Rows from block 5, named by matrix and row number. Rows with one number belong to one neuron. Each number is 500 + 50 x the weight over its row's rms, rounded and kept within 0 to 999. All counts start at 0. Numbers have three digits each. After the name is the row's rms in percent of the matrix's.
# fc1: MLP up (model.blocks.5.mlp.fc1.weight, 1536x384), inputs 192-383
# fc2: MLP down (model.blocks.5.mlp.fc2.weight, 384x1536, transposed), outputs 192-383
fc1.745 125:458445499487532479492403512509453497420473505519437501552539562519581515514417416591522565483363506541578474565560510494585520532518562503570489512518579438541511487472437546435484453441513564540546597493609497485549525478487422479618490598476476415554426514526524530491485482531458466398439601511484406592471473498474466475428501492481544453556457427591473467482526481456546424534349475479523562464410515500522434440605503509463532517453511545576543502477488473574597588505491595513512497587478493557506446465553524592500486489464539513558479537501493501495473534488508509546
fc2.745 121:467511532383534454421562513547477439553436524532554432538409520425487472590468498418476490535519519507472509511513469512481575484450542488484533543540499513474510443454480482517481541388474493481413493523516455464577419542460510522430496572500495458464485545522528514498438558500593458539512473380467533334516570445528525392473557482501478474457434430574457476512505449535494287474473486478512438549472578499395493481496493580500447546430466516562510538516393523545472506412502532580537523480496485529405554558479510515533543466492441428551478480445507471410506479501523492493
fc1.746 123:452461484585421541516405515462500421427484429483487562584463442423555551529572550487493493470595485500489622446542607466435433539486499572520564557498538541515520528481467428534422572451517534583459497402580531531476497520541470520564505429485460436498544520441503417417519496406528471511564569501501481450494472548540518518433543455558438418474485485549490458544506505426464548529452461523607488584528497575553599459371531500511570468442518507547556449470501460523480477512408434476549512527451502481469639442456479515529492435474488520463484518484555516503531520547601472563
fc2.746 121:461561521542579547519531464487507467505456468456579502457503467566479523464596438600529493456529521556416506492414474444451561605435401491518493607514479474433528487563521520451503512424517523465452415557477513481483524487543506478452316505480492550517491408457511511553468464501509504464576601510461462571580513503620526546410461481509467498539548496556418485456593517423583443475453524483491463418433550508429524545561466528519475508407443440494498537444461437573594555526494464487479456479480458478457457522476507444446488427483491526509481474496428498557525483496525589520
fc1.747 101:424414593513553421458476451545534528518574491505431427529526503458501516570420500483570411534612486585450486541467623513613418470493500507437583502461487472507396551430494535474429536510406565387530491558557483443469407438521414518504508492532598559482564470383417569510586580450508564489569517490442532497503495470530513417434396451453493441513533379514564514508464522541490503453445392529474469464532467465473437560502484542531447536458573580530465463481526526522561437612423560476379547539546484510511473457524528512489533407567480534446528485524527432467522510540528548527
fc2.747 093:500450484431509491487509598453508499482429546419457465483531538565526488447423486543472548441478506456476515534474468425516520442548438495543501658468494571557418490504448520489530531475497481418482495459424472460499467529524519523382497476487441515433466549515620475548506545429475465557459506559463454487586463544397458425598471478496466471449467478561445612449459546545451543539514512465506524451508502523557519490508482428463437454386483513521561371606558578476499401459417500534488416528623483538451561496414506528454437578586544503556427436444498377522412525422547636579
fc1.748 099:526507450554476482390448500483495551522462457556567598450440488574455478527463498486490475473483529547416426394421516543580500502635553527471469589492493483488424528400495489581502527564526525460608484475494436489504477383467454522495498494468425543472499480398490562534523566477513546504555450459529403594541481480629461509518495527461568498493416541463486583506558516569557527558544547495498483556488569512507539550482435541405409476454552478523451476490503467450519538490521554495468462439484553461552502571413549490454498548542489551457520454553558509536469475502509544500
fc2.748 095:529420467528438387503455446434488524514584420479380509448523551490527479475591481443562443553485575547474472474508533570479504476489565584518573531490554486486568510401480495510525592465522373487474435518553421557441620503516499486415571516379495488470478604423508450442464493557445486550525478521469543522549527494521518513515571494446457580507504578457369520532484529490460548513490412615493439506453469491521518406548496549601547473459437503515435459583462399548591473546471485487507583513589404533533532491515461515532565511517492463571550490488601520499675546478551525427
fc1.749 094:458530599458481413446497505530524514481469431422548492539509464538559453497544593602528469508446598568597455551494436515519475445438513506513512439473510443446432431523514470546497517561507488516530461514529539528630548466489499485530403500535542529511444425455421483541461520464476488595564547518433487471487535399559525510474566430519486443452541377454459528381505524631553441472465454610509474487513437594404525423586547526477566548479527474490551472460486528475464581535528475520548385475504496469550542466474534540444514527439503382530592486528454450544561478463525430543
fc2.749 093:477452443514520472424557514437489461471565564516510463518384504506524451531537497507435477457487449542467515510446535538497551511535454473482417412440598501464492504494453493478474416533484534427502526495531460570476580389504553551397485510409512574428469502434568490465437448496530530488577528481448506512532537535545454497456477477496524513470486466500509499498543533434521507494626437477471412463559487531458502474467419446474470550479466646530476592468445524509656570550419475458429496504523445581540441570548581587504521517491577479549433485419482473504559419528502517476
fc1.750 079:437395581472450522466437406539487489498567537453488401584514507535487549499415540492468449506545549487472529457559533523506492475501477553517522493511479487439539495478453543521478541511476609467530585407524505506489454388532541465514488446444509514541508503497381554379486460513525445531494432592452584508489461419536483493592509448433529492539505495537623570452481462470413513529517454543456524506484429472558539607515455455522474508498464443450631474423522447504527527418502458498342473465524513497465447486508462469507508378423497512491484520551420466475552525532491465502
fc2.750 089:433578545487547521492403487566449550551512513518575529458549499458450454500469451432493403567427525478618494577528481525486539588561511518511475424463459515546519546482487473489505606533690491420551422559571486461496625538552611423530360469521500495418575525522513503499512540444606502425586550499490432511564508533521519506495562440462504423481578474480486443440427473549414463435477504505425543519490476478477464511422520434463535476436579521493524519524458571548510519518493523531525553567496423504533482451530519612551447579412471614495533430458554461518516522502571515607
fc1.751 094:437476606479459536502461486545474522498542481497592536501549418461459472526456464418459553530503560533598511528546560500526487477503476455406484438573453526408599476478464495463398566440444573445504528498474498521491473568540481450535567467445524520463428529537496589519572460451532470509544494421543526564483496500570533480455542483448525460443458504515489440352556439515516590532507482574537566514466416547543441528528511415403523481488399469468472557517522472563351540483586480453443464487529473503525395467457613433503412450426528616534544498537444476576539546396475483517
fc2.751 099:476470488573505534510400463587473452471542466466465509465536436426485410448467577448591541559454513430478527480448510503500439574523454499456535538487389512543551481559485457485550430508392379492501451514502495424476405403465510520521445578551428534449493490498441443530511509406531619569477429431456558465528467435446542551401516505555504533500629507502472390457572541466512456496574512435494494498493485532526525503458520533493577541548470576525470523474412524503398532504341509529519513562388615555459613433457485478569538487518544420529409478437508454485470462537578475548
fc1.752 119:550510578536549524590578555534576538495499497444582472597446513418513523526484508449571615446387484336499480528539548515474542473540511510488505439515491476575470461539451509508524516459427392529468496547532480470498519542559455532554541537556552549548486539487498541525529536430536443511549525472541519569591483525517549503521511480481621504520543483486541525410545484412486523492475564545517450401445514525463479514544423533554492508493451571516502483562470477458518408592512571434521482546530451529521513568477522530525577428496548423501574530456595573436513534397475493395
fc2.752 116:454482433516439456512549497459537532463553643371407549501479529492527493502406463458515583527389427491463499500592531467501463505487528499550539526534465486427503566501556465533523565510453608493571587494482573489466581581481575489508612589543498456496422486436456465426513445539560575560520623415503492531485457470535487515461580440455424536391469534543436408567448499479509410482516539552423426484366482529534523515507541366469501500522538523534499526511454464495555477568454555490479473492521459496626436532462484581538557514504513482498461536446451476515495492509518404521
fc1.753 081:484560491596538507509491526622495573489417517392388535519435557458515422620515496428393495458527534518535533512662490535440394395461488478516499501507454460526512463572503475376564507495562603427371524547524531469458503527484523539575512495539537486444422512445502487497475626511506532465522500408514530511468469476436395547506500428483479588472533514433471520463454514493567558451534451501525523518516499506535427458608384490550471502531573459553475530536507528490420528562511575556458520530483480456492473463339496502527500601491527592472538547519474490497544489555511501385
fc2.753 088:402447481532488502479480488403458446470489558513456510504409511512519483533538572462422442504504507478591532532553555451497556520534500533439477551536426604491569451533443580588492484512520413507549460423414443507432502539478517492440402498529513482441517434460469531522513433491543599516536445462518452563540578399578488480429533485518459517471513528487446545468525560551470580441509477482524444529467575624499574550541521444468506504522579611436491479476455537505388596487572538613453470682472481527450566470579453562501474522583523521505456503438463388522439541479454525533
fc1.754 100:517626621532484456465441562531519478550414356556577509427465506577544445580579513508470491515572445505489435546507521533614508468509549529587485581503481523505484551433637457516502462568528551437465559555485522502544446451505389528523486472508469490471447548467481459596510522510526539558561414479420486458422587445557580476511479474546526524485475463529451563479493418547539532452490475480483445515546546477531547551500457552412450420581491523518467492451509486512482483451562386485493543457500518444532445450439507525463476416510562494452588568510495572514550475430541547581
fc2.754 088:533467416525479548424471470574561468439434436389461466460496533527484505515448504502529486528507554520470561548616537554521495497506499512415494523535445604495498556518572549469526498512512518455509535468428475506452454479609497574398459483523535490436357508444548487437470508439442566537550532558398537507546466488494564493552626464485447528497461410443478531444386461581510490475662525456459521444513446463522560522447484507507431403495474377469532529566529517470568401519412494488601519542532569518613599513552519535460491470624529489431483531528554482510515491520438441501
fc1.755 071:434498444481537483488470457466549526477457544553494449569504455435448492571466598531558521500506474444554531479473546565518448408554484499568447504495530483495453518376464431501533424595453548517555510501506500477505503494465579462579465500426476532505478534601459508431438449477507419580449404499512587411511509423505540552495526487531475434487509476519540494667454508594574489508546489496488421500560560492508455406480534545461500538505571522613564489449442484409557537493471495517485528632511548519530502501559441518489433444476526586543451493489496491524509464426460473483
fc2.755 069:519477496580553514499407538505582488562474487472413466494533455560585440435440470555439389511521444452446561539554522483452416513446441600446478481541462474531536418533499449515493416472407469480487501484546431587587563404504556434501481480445481505481459495483548421512500444460571526465502526537528498456393468534424518462528500453464524559455543640482515486586453465509463500509518550471584470519470566465478507401500512560498547487509437489449544521414565459515521482520483506507455440494437537565553491508429349443388540469513451480479612658452480446555484544483408511426
fc1.756 083:463513449529402416503531551605540508598477481553468530497585484575585565449453489496398528497482422389596467521562465508543476550521491499572417583490463468424479538484529427572594461447455546549554399450509515460511394517456442478553467546418516542407498463556517498402497455464491454529581504410523441503520504475549543447495484379468577504478539492533546579527563489527541446476505483557456463536576475547442563482519524505541558531548437533546482523530417433512465578557450510400470589421519525392582474553481482429556523524535519448353413501501447515464519488551427562530
fc2.756 073:416518480529479510495522492510556556472440500502431488517542461485472563471543545474655481521502444493452515563650491545494541550532396508517473521540478508434463528453449464471499467507453507441500421490523521570448424493422566423504470522533539444476438439497515491557580565545537432595521564468449510604541507481493471505486531488568490543446517568494468478519515558478449611473556537509525524487552479506455439463499529471506466460535529558459492459429561507536524468454536421491533568482528576525477515466527474492548510454448513445517440529447491623503497462491493609484
fc1.757 102:600525525482432507448483480474488402497435506484417502466491400573465552579465469440481587496397440589590565510436474584414520330526529517456506524532498469496440552529516502516376476507499499490577509450476489500491503513574483557527507525466487519538503420434456472518479496456490544510489498513470545410512539535585422503563585638445513518518468526470458484478573518456525509569542527465498561424511545450527433496430532454544509519492461423514586575479526447501465460492504626437492514552536480474487455509427484570478557500496490475501578544543527508469537435471626552436
fc2.757 104:463495402467487522545385609560565475478433452448495574582565502496413508413520569561543432504478503471519539440522474479475428457494638509505540480507471550443588423507579436419482482544496502496580477516482511570486542520496426414469492401498535512471544460484478517492573525496473556492500508511507450529431509511574504568496494483530491434555530526548484457487561517477504412505561480532369420459543535565608483539500404547544469437410468567463464544463525524525488500517507506478415515461447471531482496544484386468503508511525506553438487385583468533547446553496480383483
fc1.758 111:526482512494537476553586570499459593592500430500561492531518469506481543559477620493593472550522452476464537473539511455488474601462459512548453437464495484495523483422415421482526434476488566587476462546496480516374604503545513508465408489485480499465442468579432462507542543523458432419536451410468482467419523519479607502473492484517533495541467476490526590509507480529455513521498533537480473522559542464577447468510545487590455611484538526520512516537560519609496471475521517558583447630444471520536529442402485508490436361478533480516497529560532538590500542552503480552
fc2.758 112:480532487560506474486505440542487579549541529495551594513472552519472502613503607498469444524529483441474514408593476445603528493466543448615534474574464472505513479493513484576483511550552492517508498426546510514370456494590419508457498506470492369491593512513551613474495503561531516501462497450398415547446450593533494534531444498454554546472435493485524573596462519523512458456507503405459515523489529497607499602544559519506492523457578500471496518472467638526453509491445470434573542553466535525567534537525418468516450570574534485469494438575503428521531496432506543491
fc1.759 103:448425570469550421565618456511510481408544443488437519563529582462541488527444348501520445454474487446482487473582485544585505562493550457511509429432439479433654584504438466393575536514448470518550454490429513504366487535420433526569529436518491556546523610599517441543499544517475516452426477532480453397429447501542472436495521503504454443555552467536536455459484561546519491366517539535476501515583593568542449500539491484533435472602424544466602515513566462479527488513540646477508581504524381537563481559494535460496499454543513504480441429462511626515546532424419492513
fc2.759 111:516432512571486553398463609540545501494464567533371541464531510555542531551433498477551536574458516587478431516502584496486525455458516453475454419494532527471522436430553499422482498462511492533482503412471502522460511450535485571459494551482444487500504493514547505564539513530481468527516497415424483481556499527597494524541481492514549489445500380535432480515584540510586457513556506536471484513514503503482457465463423402425561509540527471514558492469544486417523512498496569602484479483658468517521493437525515565513525564488429548530420463545504456505539511528482486497
fc1.760 078:507491517398507421440488447454423457464488486562509600504404463510547407610565414470520537521497482535502606532529560527468530581509547482549527566445471451443518421534521515479437537462477545439522515400538474435488476497527502502594396493590555527492552535530534423458552494496504514414465475532434480458600427495477482452508531557468573469502401608508493623513505455585513456506506436429515383482416479462506507456661441502539561512450477510519524479380412606509422519502405563447507640369508444513467553514548485515511522454475475464516492505472504474536495471480450558539
fc2.760 080:362508526561507450530607552426475454525430491528509552518541468526524448534507564491499436494452570491555529461554428554472527444445574671534590538497535428494563573476471517504454495461571434449496489484538508521510461405600515499538486473477561453504505456450543532514449503465458485567493521534432501455587493568516473446516415453509500522560506445464526559490511428456482523531512554550532495515537530539496475393439476527562502561466459595495564585533492522450556581514569440442512419431550508492472495502538507486502523459566524522497513557467391504539460574479514490526
fc1.761 092:447483479498555462488542391473465408483486399535512566547476472583614501458505545443495530456494465492505540566485506472482452519521449505562461539471529466506468432413507487525449509464463584475570538485642467516507432454547502563535537407508607520443446473508545392501455493559487523447558534479486488542552486570529587433432467497481509553521497505450543504468518465459559484499493499620571454480552524519464450490517494507526440649438531538560472504553465437426452428502473592540399517527497489580535523440473444538566299494399567520497512530552453414526512446441486589447
fc2.761 095:563501566412491405538477498416432509479483447520562433506508478443534537519442535540579561479425447598449527399490383528481544550495491488506494549514591445584468556437549477474472561456539455460511570469500590479486397485482555496491325457516506548572617598453518487518420546398503453564513605463521502497566509495549514505633459550493556514574579488567531542436456485581488508423448552503543502467543546443505526538496566479409477573507552491520507490530529481543530464442551515597608470534430497607528537528423536610523555505484484446483455490534586493544472483483439575462
fc1.762 089:552565460602478515583486533507562499541534493571651555557467472507514502435502493559507509550515510540552557466425519483481585593520535472443540485482509441553437568488573429502528520528505492492528444450360559502451526474472482578490553514520505450502575502531556482527539495480492428464500558522384523434482522484490470581552510478495540537507599454483495494555505475557541543470574572454431509530557530542480521454561497453424542556469497477514480441476453494528390476433488484579542466425513463485516509505518514531471416490454526585565450418495609513522484560494474497490
fc2.762 092:480521401511536533553490553512423468532516428417461496485473495427481570550522523505501506487544431490467485484486469593528561507526438479520563573468471485535557592501528538512516555533518482591487536437501565431447437426609429532535518496561519430477541455509475468510534502569495587449556531530469533426572472538578469490594462484525549496574569505475453431482511566423579482533478494454606515462476447458435475493537539458510514539456542465463554598546527468520427499506553590497521553479472583415599529518512453526453461457425565464464424506433553550536537436563505543554
fc1.763 100:477556541524448510521499492560464507483536430604487453410571512513524490421464503525533551520489514522657436573491558516543559488536480444539507497520454389568506387547476488481425658396592576533530657553564451503539522519542525468484456545460493521500581485455417568506443508431468455536446441438491510468636547501479368550515494532508506454524429528515536540438513494532511509412478534495530518424490509468556480478507468522544476441489511475458476407507408515543487510482551524406457534503419445494441466540531451531495469539556475569472527454530510511445432502521508451454
fc2.763 110:422500485525434565492463466521457497521612591566562439501450504543517493541473545485469443487462526453490522441462546461488476420548512528560521566421457566419516544505434504462447456404503421486466537427519483583598482453433510506499434548527458571466541547417550573466507446574564553605644501460517522404460537470484525544406509489485518494496466493508449530443528514495472435525542580512368564461361484394682534461429535496491521448464523519476500467544489416425491473535550560481442538484415535478481452472560587486468482526463534498563498458555462436442405481545468487429
fc1.764 114:454574502574511444557500536482507534498538513486510581455538483415575544553567556599458477563433488483504510488494555455494465553466592391376410494514552442445403446495393604552533474529466563497442558549552552565524479489557500478490482464502480488507538498457539459424407541413474596528449472474521474483540433485527573570476550520514566452576595450531520530492436446501532481548443561562590520469508455456574549507452494493451441468438402476568506520515547455504559474553497497398477390443495458522428545520544532506374440538493463584495350404502504513460474468552518436489
fc2.764 108:492529497503440477504507560506481445514457497551561449434466536463453505516576470560491511499522608467656582518474495451497484502512538455501577539522553456433392541438462420512589474582543436530511533450571415515441567515449449436459476571568498462540424482534466457527555417545498461444549487482551528501534634439583494477435408598442594455398469459503456471534415515506527586510515481397499562530517493552488466442492459586503539470541576485448514577526464613458463476585557464615554557534454557517453457468513525449560494521530491483415442494466606438547466489415501474511
fc1.765 133:593452575585518478479483511539500565533494370541581499552467517527480503584442458503485592516469481526406523506433407518588467509511511551458438521428512533459435492506532455510526535428535476465484577547457361471482430508529515430431504574475476556561421538460532493531444494590440458490523556561511572503525507488420514607436504407583441554370497531484414524439463535454489513507444464487576461423519480489568559443493454471514523534543523499541521515569536470546529517472549499465491498603565522536490546562401536518445508496484528421536549484401450494437527540576404416482
fc2.765 126:588514486405453452463516545451498524493488462546529496511463500554511508572500487564436503498409451405553469518494530499501459468481460444505505566492544664488512508516548457461427541573449435541541538461462458409479434493496460549606548503486466505509409443498460496484451479596461486425534494489594486398542520496501483546452505486536434518510514478539483534632422502465595565456651443470419506538566471627526551437532597469515517492569504485485399524488498474459467451488497473452532530566452499523512468416549552459583556443432538534535500450514515547568441517508623635441
fc1.766 098:473507511474497538519486452496484549544448500454574513501489491555484522515479500598536543435438462444419388509558463421465610556495584494482501495462455455554566520506573493466494502494469492427501383459549541493444519413468559462467425532591568439506422450625442542589545439478530523482434441527559488530486471487608500577498536552549445536622485493525537491426507548471489590457556540548568478398444425534460542548581399511492482550480602557459538544522514537486471463608507497483481529531468526523454514426524443520545451510443556448480496455478551607587610453551449410453
fc2.766 107:523514504549505544487498546416428607483533480576507505501558470566600495472446479551522533423491511553481430406462476500558522553524511600475482539509439553507572510482525505464497525470534516500539511448582510398540514592505536544518445518445535416458487561559528534454526451460520563616498494556470518447575451462529502464511546511515484562434398540484521525521436514501558539456438508457522527516587454491501440451467519484494488518460509543532470577489464438503499490540519470478550450481624475514548548567529573479436440497572538500483467648450453507446533479554518548509
fc1.767 085:531519490432461432441473505510449444519479515437487453497455499506539558489498419477455572561487573536524422518424568513451554468553443493460548503567581488491489496540451432453470584543439548471472446451495489540557448456404573458478500531473490519451473491482511593448497567484584468561591456464525556479584528404546534473548468474523517410420510518499495531473575485466439536332485490503487444511622512520579562538528493456460556579547456414508578554467542533476560549472528477506503457547480534527495447581435550558564432470445538508607489458507491509534410550541476479539
fc2.767 085:529491442481554484567348558501536560529554498457533509528575480494460492624496536444603540499389444504462480413609449495482582493479436438487460494517465522493477514442581494482519463509457470512462427471530459412575446430414501532433526568541481486472585549481515595506611503500549500479501400518420528439434524530484471525485477546436511504453611483511473520517544528505488347417626442489497570591479475478493538508439469535555481511428457549587480527482439535526532580515394494568517361517562531507561395471448399517571491510494461519452505476489411470495517491493495542480
fc1.768 066:516548630514434453521438573454454500494439464499543466521496540431565623548443476494497544566531434514556502554504458541497492520586496501476526519503525485478503409534498475468558527608465549562548641571431508590469465540542525510459488466612528509441502488566603411524484477543473470536476536493488411460453526501499540546473450487508491534556537479496465629457612494509546515587434573577536476449531513536433536459554515509473395450532488522509548494621474538523566500529434484534493492412501412452547499489509500506494495582515487488418424519488484488542579503555523470480
fc2.768 066:456444450483513532553528465480361568376556503562487513487598532561458492454484477544448509585567455543555461507575556494453501503454513540559520460530398512568434594524529515484441529512491511535488584478434518492491406511460568463489558510516496464459469536540492459518553410589496498504536525423458463441474572473478405513436499418535418461454404455493515559532482522474490598566496548534522534457493459537410552530601518471503634558583467459452442464501508549455529494502571502505423528375520576530511507475495488433463535488483588424546515500527429488450432568493468566391
fc1.769 098:511539549512432448415510544565582538560456467489430459518539560509438461417447478397474548478466459484493514513508457497518455516452532499452418395520431455525561582550485492461494575422437430392464468520483455503509470442414543444552579526471466532489485507538520463548510531588517535554541547504489438448504466407514540513555518499483453468508530423465455496594460508543520569504356501537496555539539498464435545525439498461443574472660476536542627455525589513501540502546572527542470505575519477492487491576433624478499535559539520515561554535578541437481538511481482403562
fc2.769 105:580415529431440535475533446527462507468439390532541501500484458405480514509380498575513553520462489551468539416566480467539419548526500547474518487437479456444505469582436433469485467527517482467427475469538531491506562456478535538411589507497473545425536538599461445589538504500466466545437489488467443511465465409543496519526512540513481398501581491541465465490458402456592548502564455555506435564552478400468513586549536521509489425462509462488473468467497454524482488455426535474495522522515551475480587506537497515524444432535520451530457379464541414500459529555508473465
fc1.770 157:458510559509515526518511439467463453459466533470447469507516479544446450494516518468552515480546414516469457420523512539439455386445521448462549438564588538560530469465443536544517522555598469427541504456540453531498548467515497538490408496463458435588571515514536522541486453471482462492560522562473522538479478442525393486525589482543433527443590457525535495532481529549508523506400466434447434552523471519433501549423543472562411454466559478494596497463581469427565588528547486493551570360585512512421536501568558538557470541542475540486500479479431470453572447531468429527
fc2.770 157:511481523496516557513586494421515462505449618419516387476465560485534583454489556508553531465472448602496482483520530427484489486480525499541419417482537491484429565506531445511576493484483446557466496493460453491480529572502566429551687583465475359533529413478531548452493517485525561514466406477559448490545482515552466577542447521453421489585493401534533479590540565509469622600402534518417497503501417475556524513539466529516525556604503415488539553459485491509515563510526461524554424507489492500416490506517514520479520442400480590500545515489490473468421534587531663511
fc1.771 054:488513520492564534509506468483470446517478452570636574519386467459483582498459494486476518516560445512549552513480434490510508462535473480478482481542490438499469525436399434453429520477553490498371457512533486504428437534549522508444452365549529526397585506483466534554455475459461383506539544459523564568568456542494483484420493481492450402522520586495461512435500515557504459553501569527540524472543503528421511414642484487484484645442492512674552535476488524581399457404542483598451485496503512554392479441543528506506585535566554578529577427423506567589496460416469480466
fc2.771 054:473517517432443485540499516561490530499440498524493479530474472489486482468517568495485462484407437540520529520587509483546405567473417451627527453465475503437396417558527469466485524453426513529443511468476453490390536392559507491566413523448425528467520454501506476511420546437431474495456443512546473534532427519524486606499415458469514503452472555449566564481563564501448448416548566522548439506414484472438372502480531517514549616547438514646493552473495417480493592478523532539536478482403589653473505480462512498508407560485543535494516526444538438517468493498528459466
fc1.772 094:426396478516472511595389493460532548443426516444427567597466410519508508564500405540427522419492473468494467521538510540571574594526432407482501378427570426512534506505453421512545492525568542476485451504449454526574521506424477544539473534477441560524449538480494584523577488544486557505490507518550436565467524490505495470470549511521556459508498442587537529541580502549488475518510458426559421591401421552548502605520389451452414417475463450566514544476495660542521544506487588474527482444579528510520484562563451516522487460489505547457493454607528568467495510445503505505
fc2.772 095:527524461562504496390502475403496443572546477522483395411530508484499478471480577567501456493504541491584511410429387487543456541446500541494486576472491439464501573484599539550492496559471509465563463538457485444462489487509486490513487492466484538531505582499476470463561455522394542600485499490588643439542483627584469501515570414577460582526439469566424519540556513495473489548453472554440462584577437415429446517641544474595590506391444578520539559602515513467520450426553495454469464555650516529490433469422406481608497533561454499564532564446440473508514505522489528510
fc1.773 085:544472508416502516489490558488514556490511484513539612544538532613548522547511485530390508431489489535543532461611456485450536560435493495429521438484535502561538548554493505505496444555413526646509527427547489388555566495506488467462491437516470535492549480464479545396551507497445435475494502419529503484461467472501522543561471607488491498555407533554509460581568556539404463477424469457596496487550507567475444520561391534356522543474458442585557543535478390441548452497451501518410487486396516356469504472527514517501525471499507520546476572481525515518524577525498568511
fc2.773 093:523599507619541497598451489375558507496462471424544491450431630480475435464555479512499502461474479508499508548558526519511569604500465506525493483487556547459430512486570495463509433517470517492554513510526383504582461467504530488513510525461598577483541548557551504463414412515453543450447434524471559527452503464559582468432596495570528424538432499511490456548573585554494476441635471570469470544530438446528547449548532460515529526533365476437615570539550519531506462533476493540440453436382449517520552447500397506493512475410511457488460476508546445474499609512506564504
fc1.774 047:516528512537496520498490546471467426479499520543464507492338509497450494491458512606453457511525406553507495500423448505493513446468520517528451502513540512510480560482451467531546481496540528416525493519548512492451547442432515490482507555482558599471508565434516468516532434600507555454529445540458579531552460497465430610559497512551501511532481463462408487531599524493548494442554544377465528589532578395538519467474520492521464446493530425430453459437508489414502475468455557563523476507425465507453491508600509474506528501451463520517440420494424508510509557498509395562
fc2.774 050:468474468616519523597467512486485459546422564386478522493517447447476504520482472524523411522505405533567574480559574539529469503536499520564461424508562495595426525430562472547474536437523604524542507532450520519531500391474534516513440559406434404537440406569512517526508397519506453436574555465577442487477455540512557591526469429530471503542545518443432522510511506498502541490515578455524540653574424497490509532416540567513519420471539559490450443546577574463506423474611438472418466530541450425511600573538501502436482477383487503592430485517498508532491540499450488508
fc1.775 136:528451548577492521423456514369376503561525453545470546509473525455514476484414483451440485554571485479506577452382531454443471471586535543499487498480411466538557446447429521542528490502494562511591478530555508528453500408452574505483502503553475452483515416558386572502497462524433478560499536546524494582536491529484475562464517488569486532433502514444603469403430495430423576476491429653562555481626536537422490502453627512485561511460497518410565434414490500465494499499475488500505438432635547463453521483611498529486497499518582438525517402436511459540529568514422497434
fc2.775 129:476467490453501571598485457492498616458500456541547426490449505510546567483476436535567393459518499604518480489433493455435494374497416489422433434444406543484497500481540491584442422459484468523560491478505493531464460511479550536533437431539477528599520531500515465539499546512545523450581481474609555436534443427507589420394478471497484534562531578617417437539556553460553370488461475523560470433512561450484514455464447543543425504513453530623485485375556506451547549544529480540502522459525561488449444373503468471473533477466446517556524531441490555524444462559476620480
fc1.776 076:472480562470497530352521524514545553562477456500514505517489450413457492521516474533522410469540575488432507469568489448475462421460472464541425533482518491671542528398505479365504460535528510462563514421542462510465467448562426492572429447459460554526530626519514475622425500549520548517480627596587493469490498489466470528461463509482574540441550459389562616507508501516502570487540514574463477509463494520516501485502480509472520582463630441512540559426455593460475544479563385501539488434544464595450438559509564574557510434511481567535561457497456488591483491428537487479
fc2.776 074:544502443498535554445442517445517546467513566582437611544478487504566470537592624451446506503446453466459576407500545478451492501459539476486413490520492411612587557588548452462488592512499526427485578529487553512566531490461454539478468513609445526508559516520540442533438470480568491542482492471448439469574481476478502456487485530426519455587494524552513474531452501596442521474528572558417487520418536511504490492475484615587491605475504564461405478606453547495584577565492460553524493511459588478565538458520494537491440403480436467506553469533632494463482505537391470419
fc1.777 104:433477456514521503512469416593536569547553466537396561549505467520526505515480387430541548500623548501536499514558469518504465511495515499493503422523499433563448514528550575574434423541438479561524431482544502518534492404536451565474490464465480536376559449543430581438549447538349485518506580471479526473493488443508526470482529481458480485510513460566586525471450504407497434496560521595420529524437480416484444472399558598508555495502506567542451405379510508498496549519490440405476509456547545547617544530500533580388527541566536385483523522538586467496557480462586539500
fc2.777 102:402498499600544579424530623576514577472436464510510511554445477519513455511456496524617511518522535459525510525525493375493424580483539542480517483491459449435473493523572478537502535452445511455406516479454557582478508587505545473576489408521433476533530479461588470539520618520466445438476461559383544516496470487388380565534531382475547482528437441487556479499458587521510476467442531438506426528555523425523482463518446499660540486509442493523613465470486526524453522504457559479498487522531431544533445581565580495524505463577591531472424444523399486517454551471398529581
fc1.778 084:575521515488466564492452519500486472581532485526416532584448422450518408493512477548538553421588449426434473524494493537590556498420442510405537495585446479492519523395533554479492536531518578404599457471441503542512502395500468569531491544595445505604508501526475486547436483508437441558470468461485511458456503392457472448448532606492456431564488533475474417453503451551497478502448521544581515443508403492455579472573532500520513474536477488426500476551553506458516488451522627560516513540491533521495504539495442477487609426480529466533528479531583587471512476531566459438
fc2.778 099:510525486477509604454479469562628541466567450468450499521494475431516487493539453552485450474525515487511499406454502408522518551523509533551457585513558431430515401490429485503403484528530471511455537494431600510521485618455554513455484548470486457539525500552478500486610428548522477511499420454509535479465533601468528355535463530483485579495490543523567600479573493562476526517482517542498532495463497517479448514529525567558476516480550432506447447372512503443559439446520449457484549499489558589513441447515516485518468413552466543569439505532500511553487505406449528492
fc1.779 125:478472653538550499462550503422522554465569442507503549434527538436532476606400415541465456497489537590541504523459515449468501484467481482394559469406491413458373445433580504482507464488412525612492539475568478479476559494482409457419517463455428532480456506530565446477462577580497506515498602512443411517514540541484526518421459495455521481516473497544537559594536631553503466525630504451523470488442590522482571468425484576469502463421533547533440490490486544509393579561527460517394464475527476467475482431634511490495469441500453479424553512525477521432505394464535520507
fc2.779 117:499588388550551397498574594508459501476489548435480551526486554526426575424453534559522510510478608466419523498564520506560513474449476427538446497477445476453428535473519547446502484525468515459523461399494504434538532430501462480485541537615498540460462475402472431420491471426528494542506551549473610584417451520519517421418569451515480607503532545466540555642508543492519478597587480493466548547486435519401441599469561536502452423583458472407415480515498528453418394502422450555492549489488458506477458524433402538565567415559519538486536477516498481502594535453498580574
fc1.780 134:370515629520508493479487453544466525499557477501533555512428437530525556557481496566473490611411580460518497463557522546562503418501482606408558511414462499509524510450495470458552494486453460569554421515448534421512479467589586587483465412529516574505478549488509446456495528474478503508490381587552441468499481489524457581456502474510453466450500471423480514407536518593589427530545451488438549480484425482598497495439465460569428525564560476464510540472551500547482610480620509571526442482462431584537464547474500504519520570463480502495599504438524509579627480512526428567
fc2.780 135:442500474442481426415458504509493583504530451552545415579443473500496552488463493449510519481507466511508409503451556573490465531525454504528495514515497421584523566475483590463411519435489390487525565507477495549491512490495549534435574581469491482423492395488513442524439457374508498567519627455480538557468541511571544574399487557473477494484509514482555528478559478540569524588415473497635445536523492537592580567475493411439618514546473521441471523485475449404417519483514535382427527500514561494477411471519510496465474544538509543472496524534500474543428578484553473528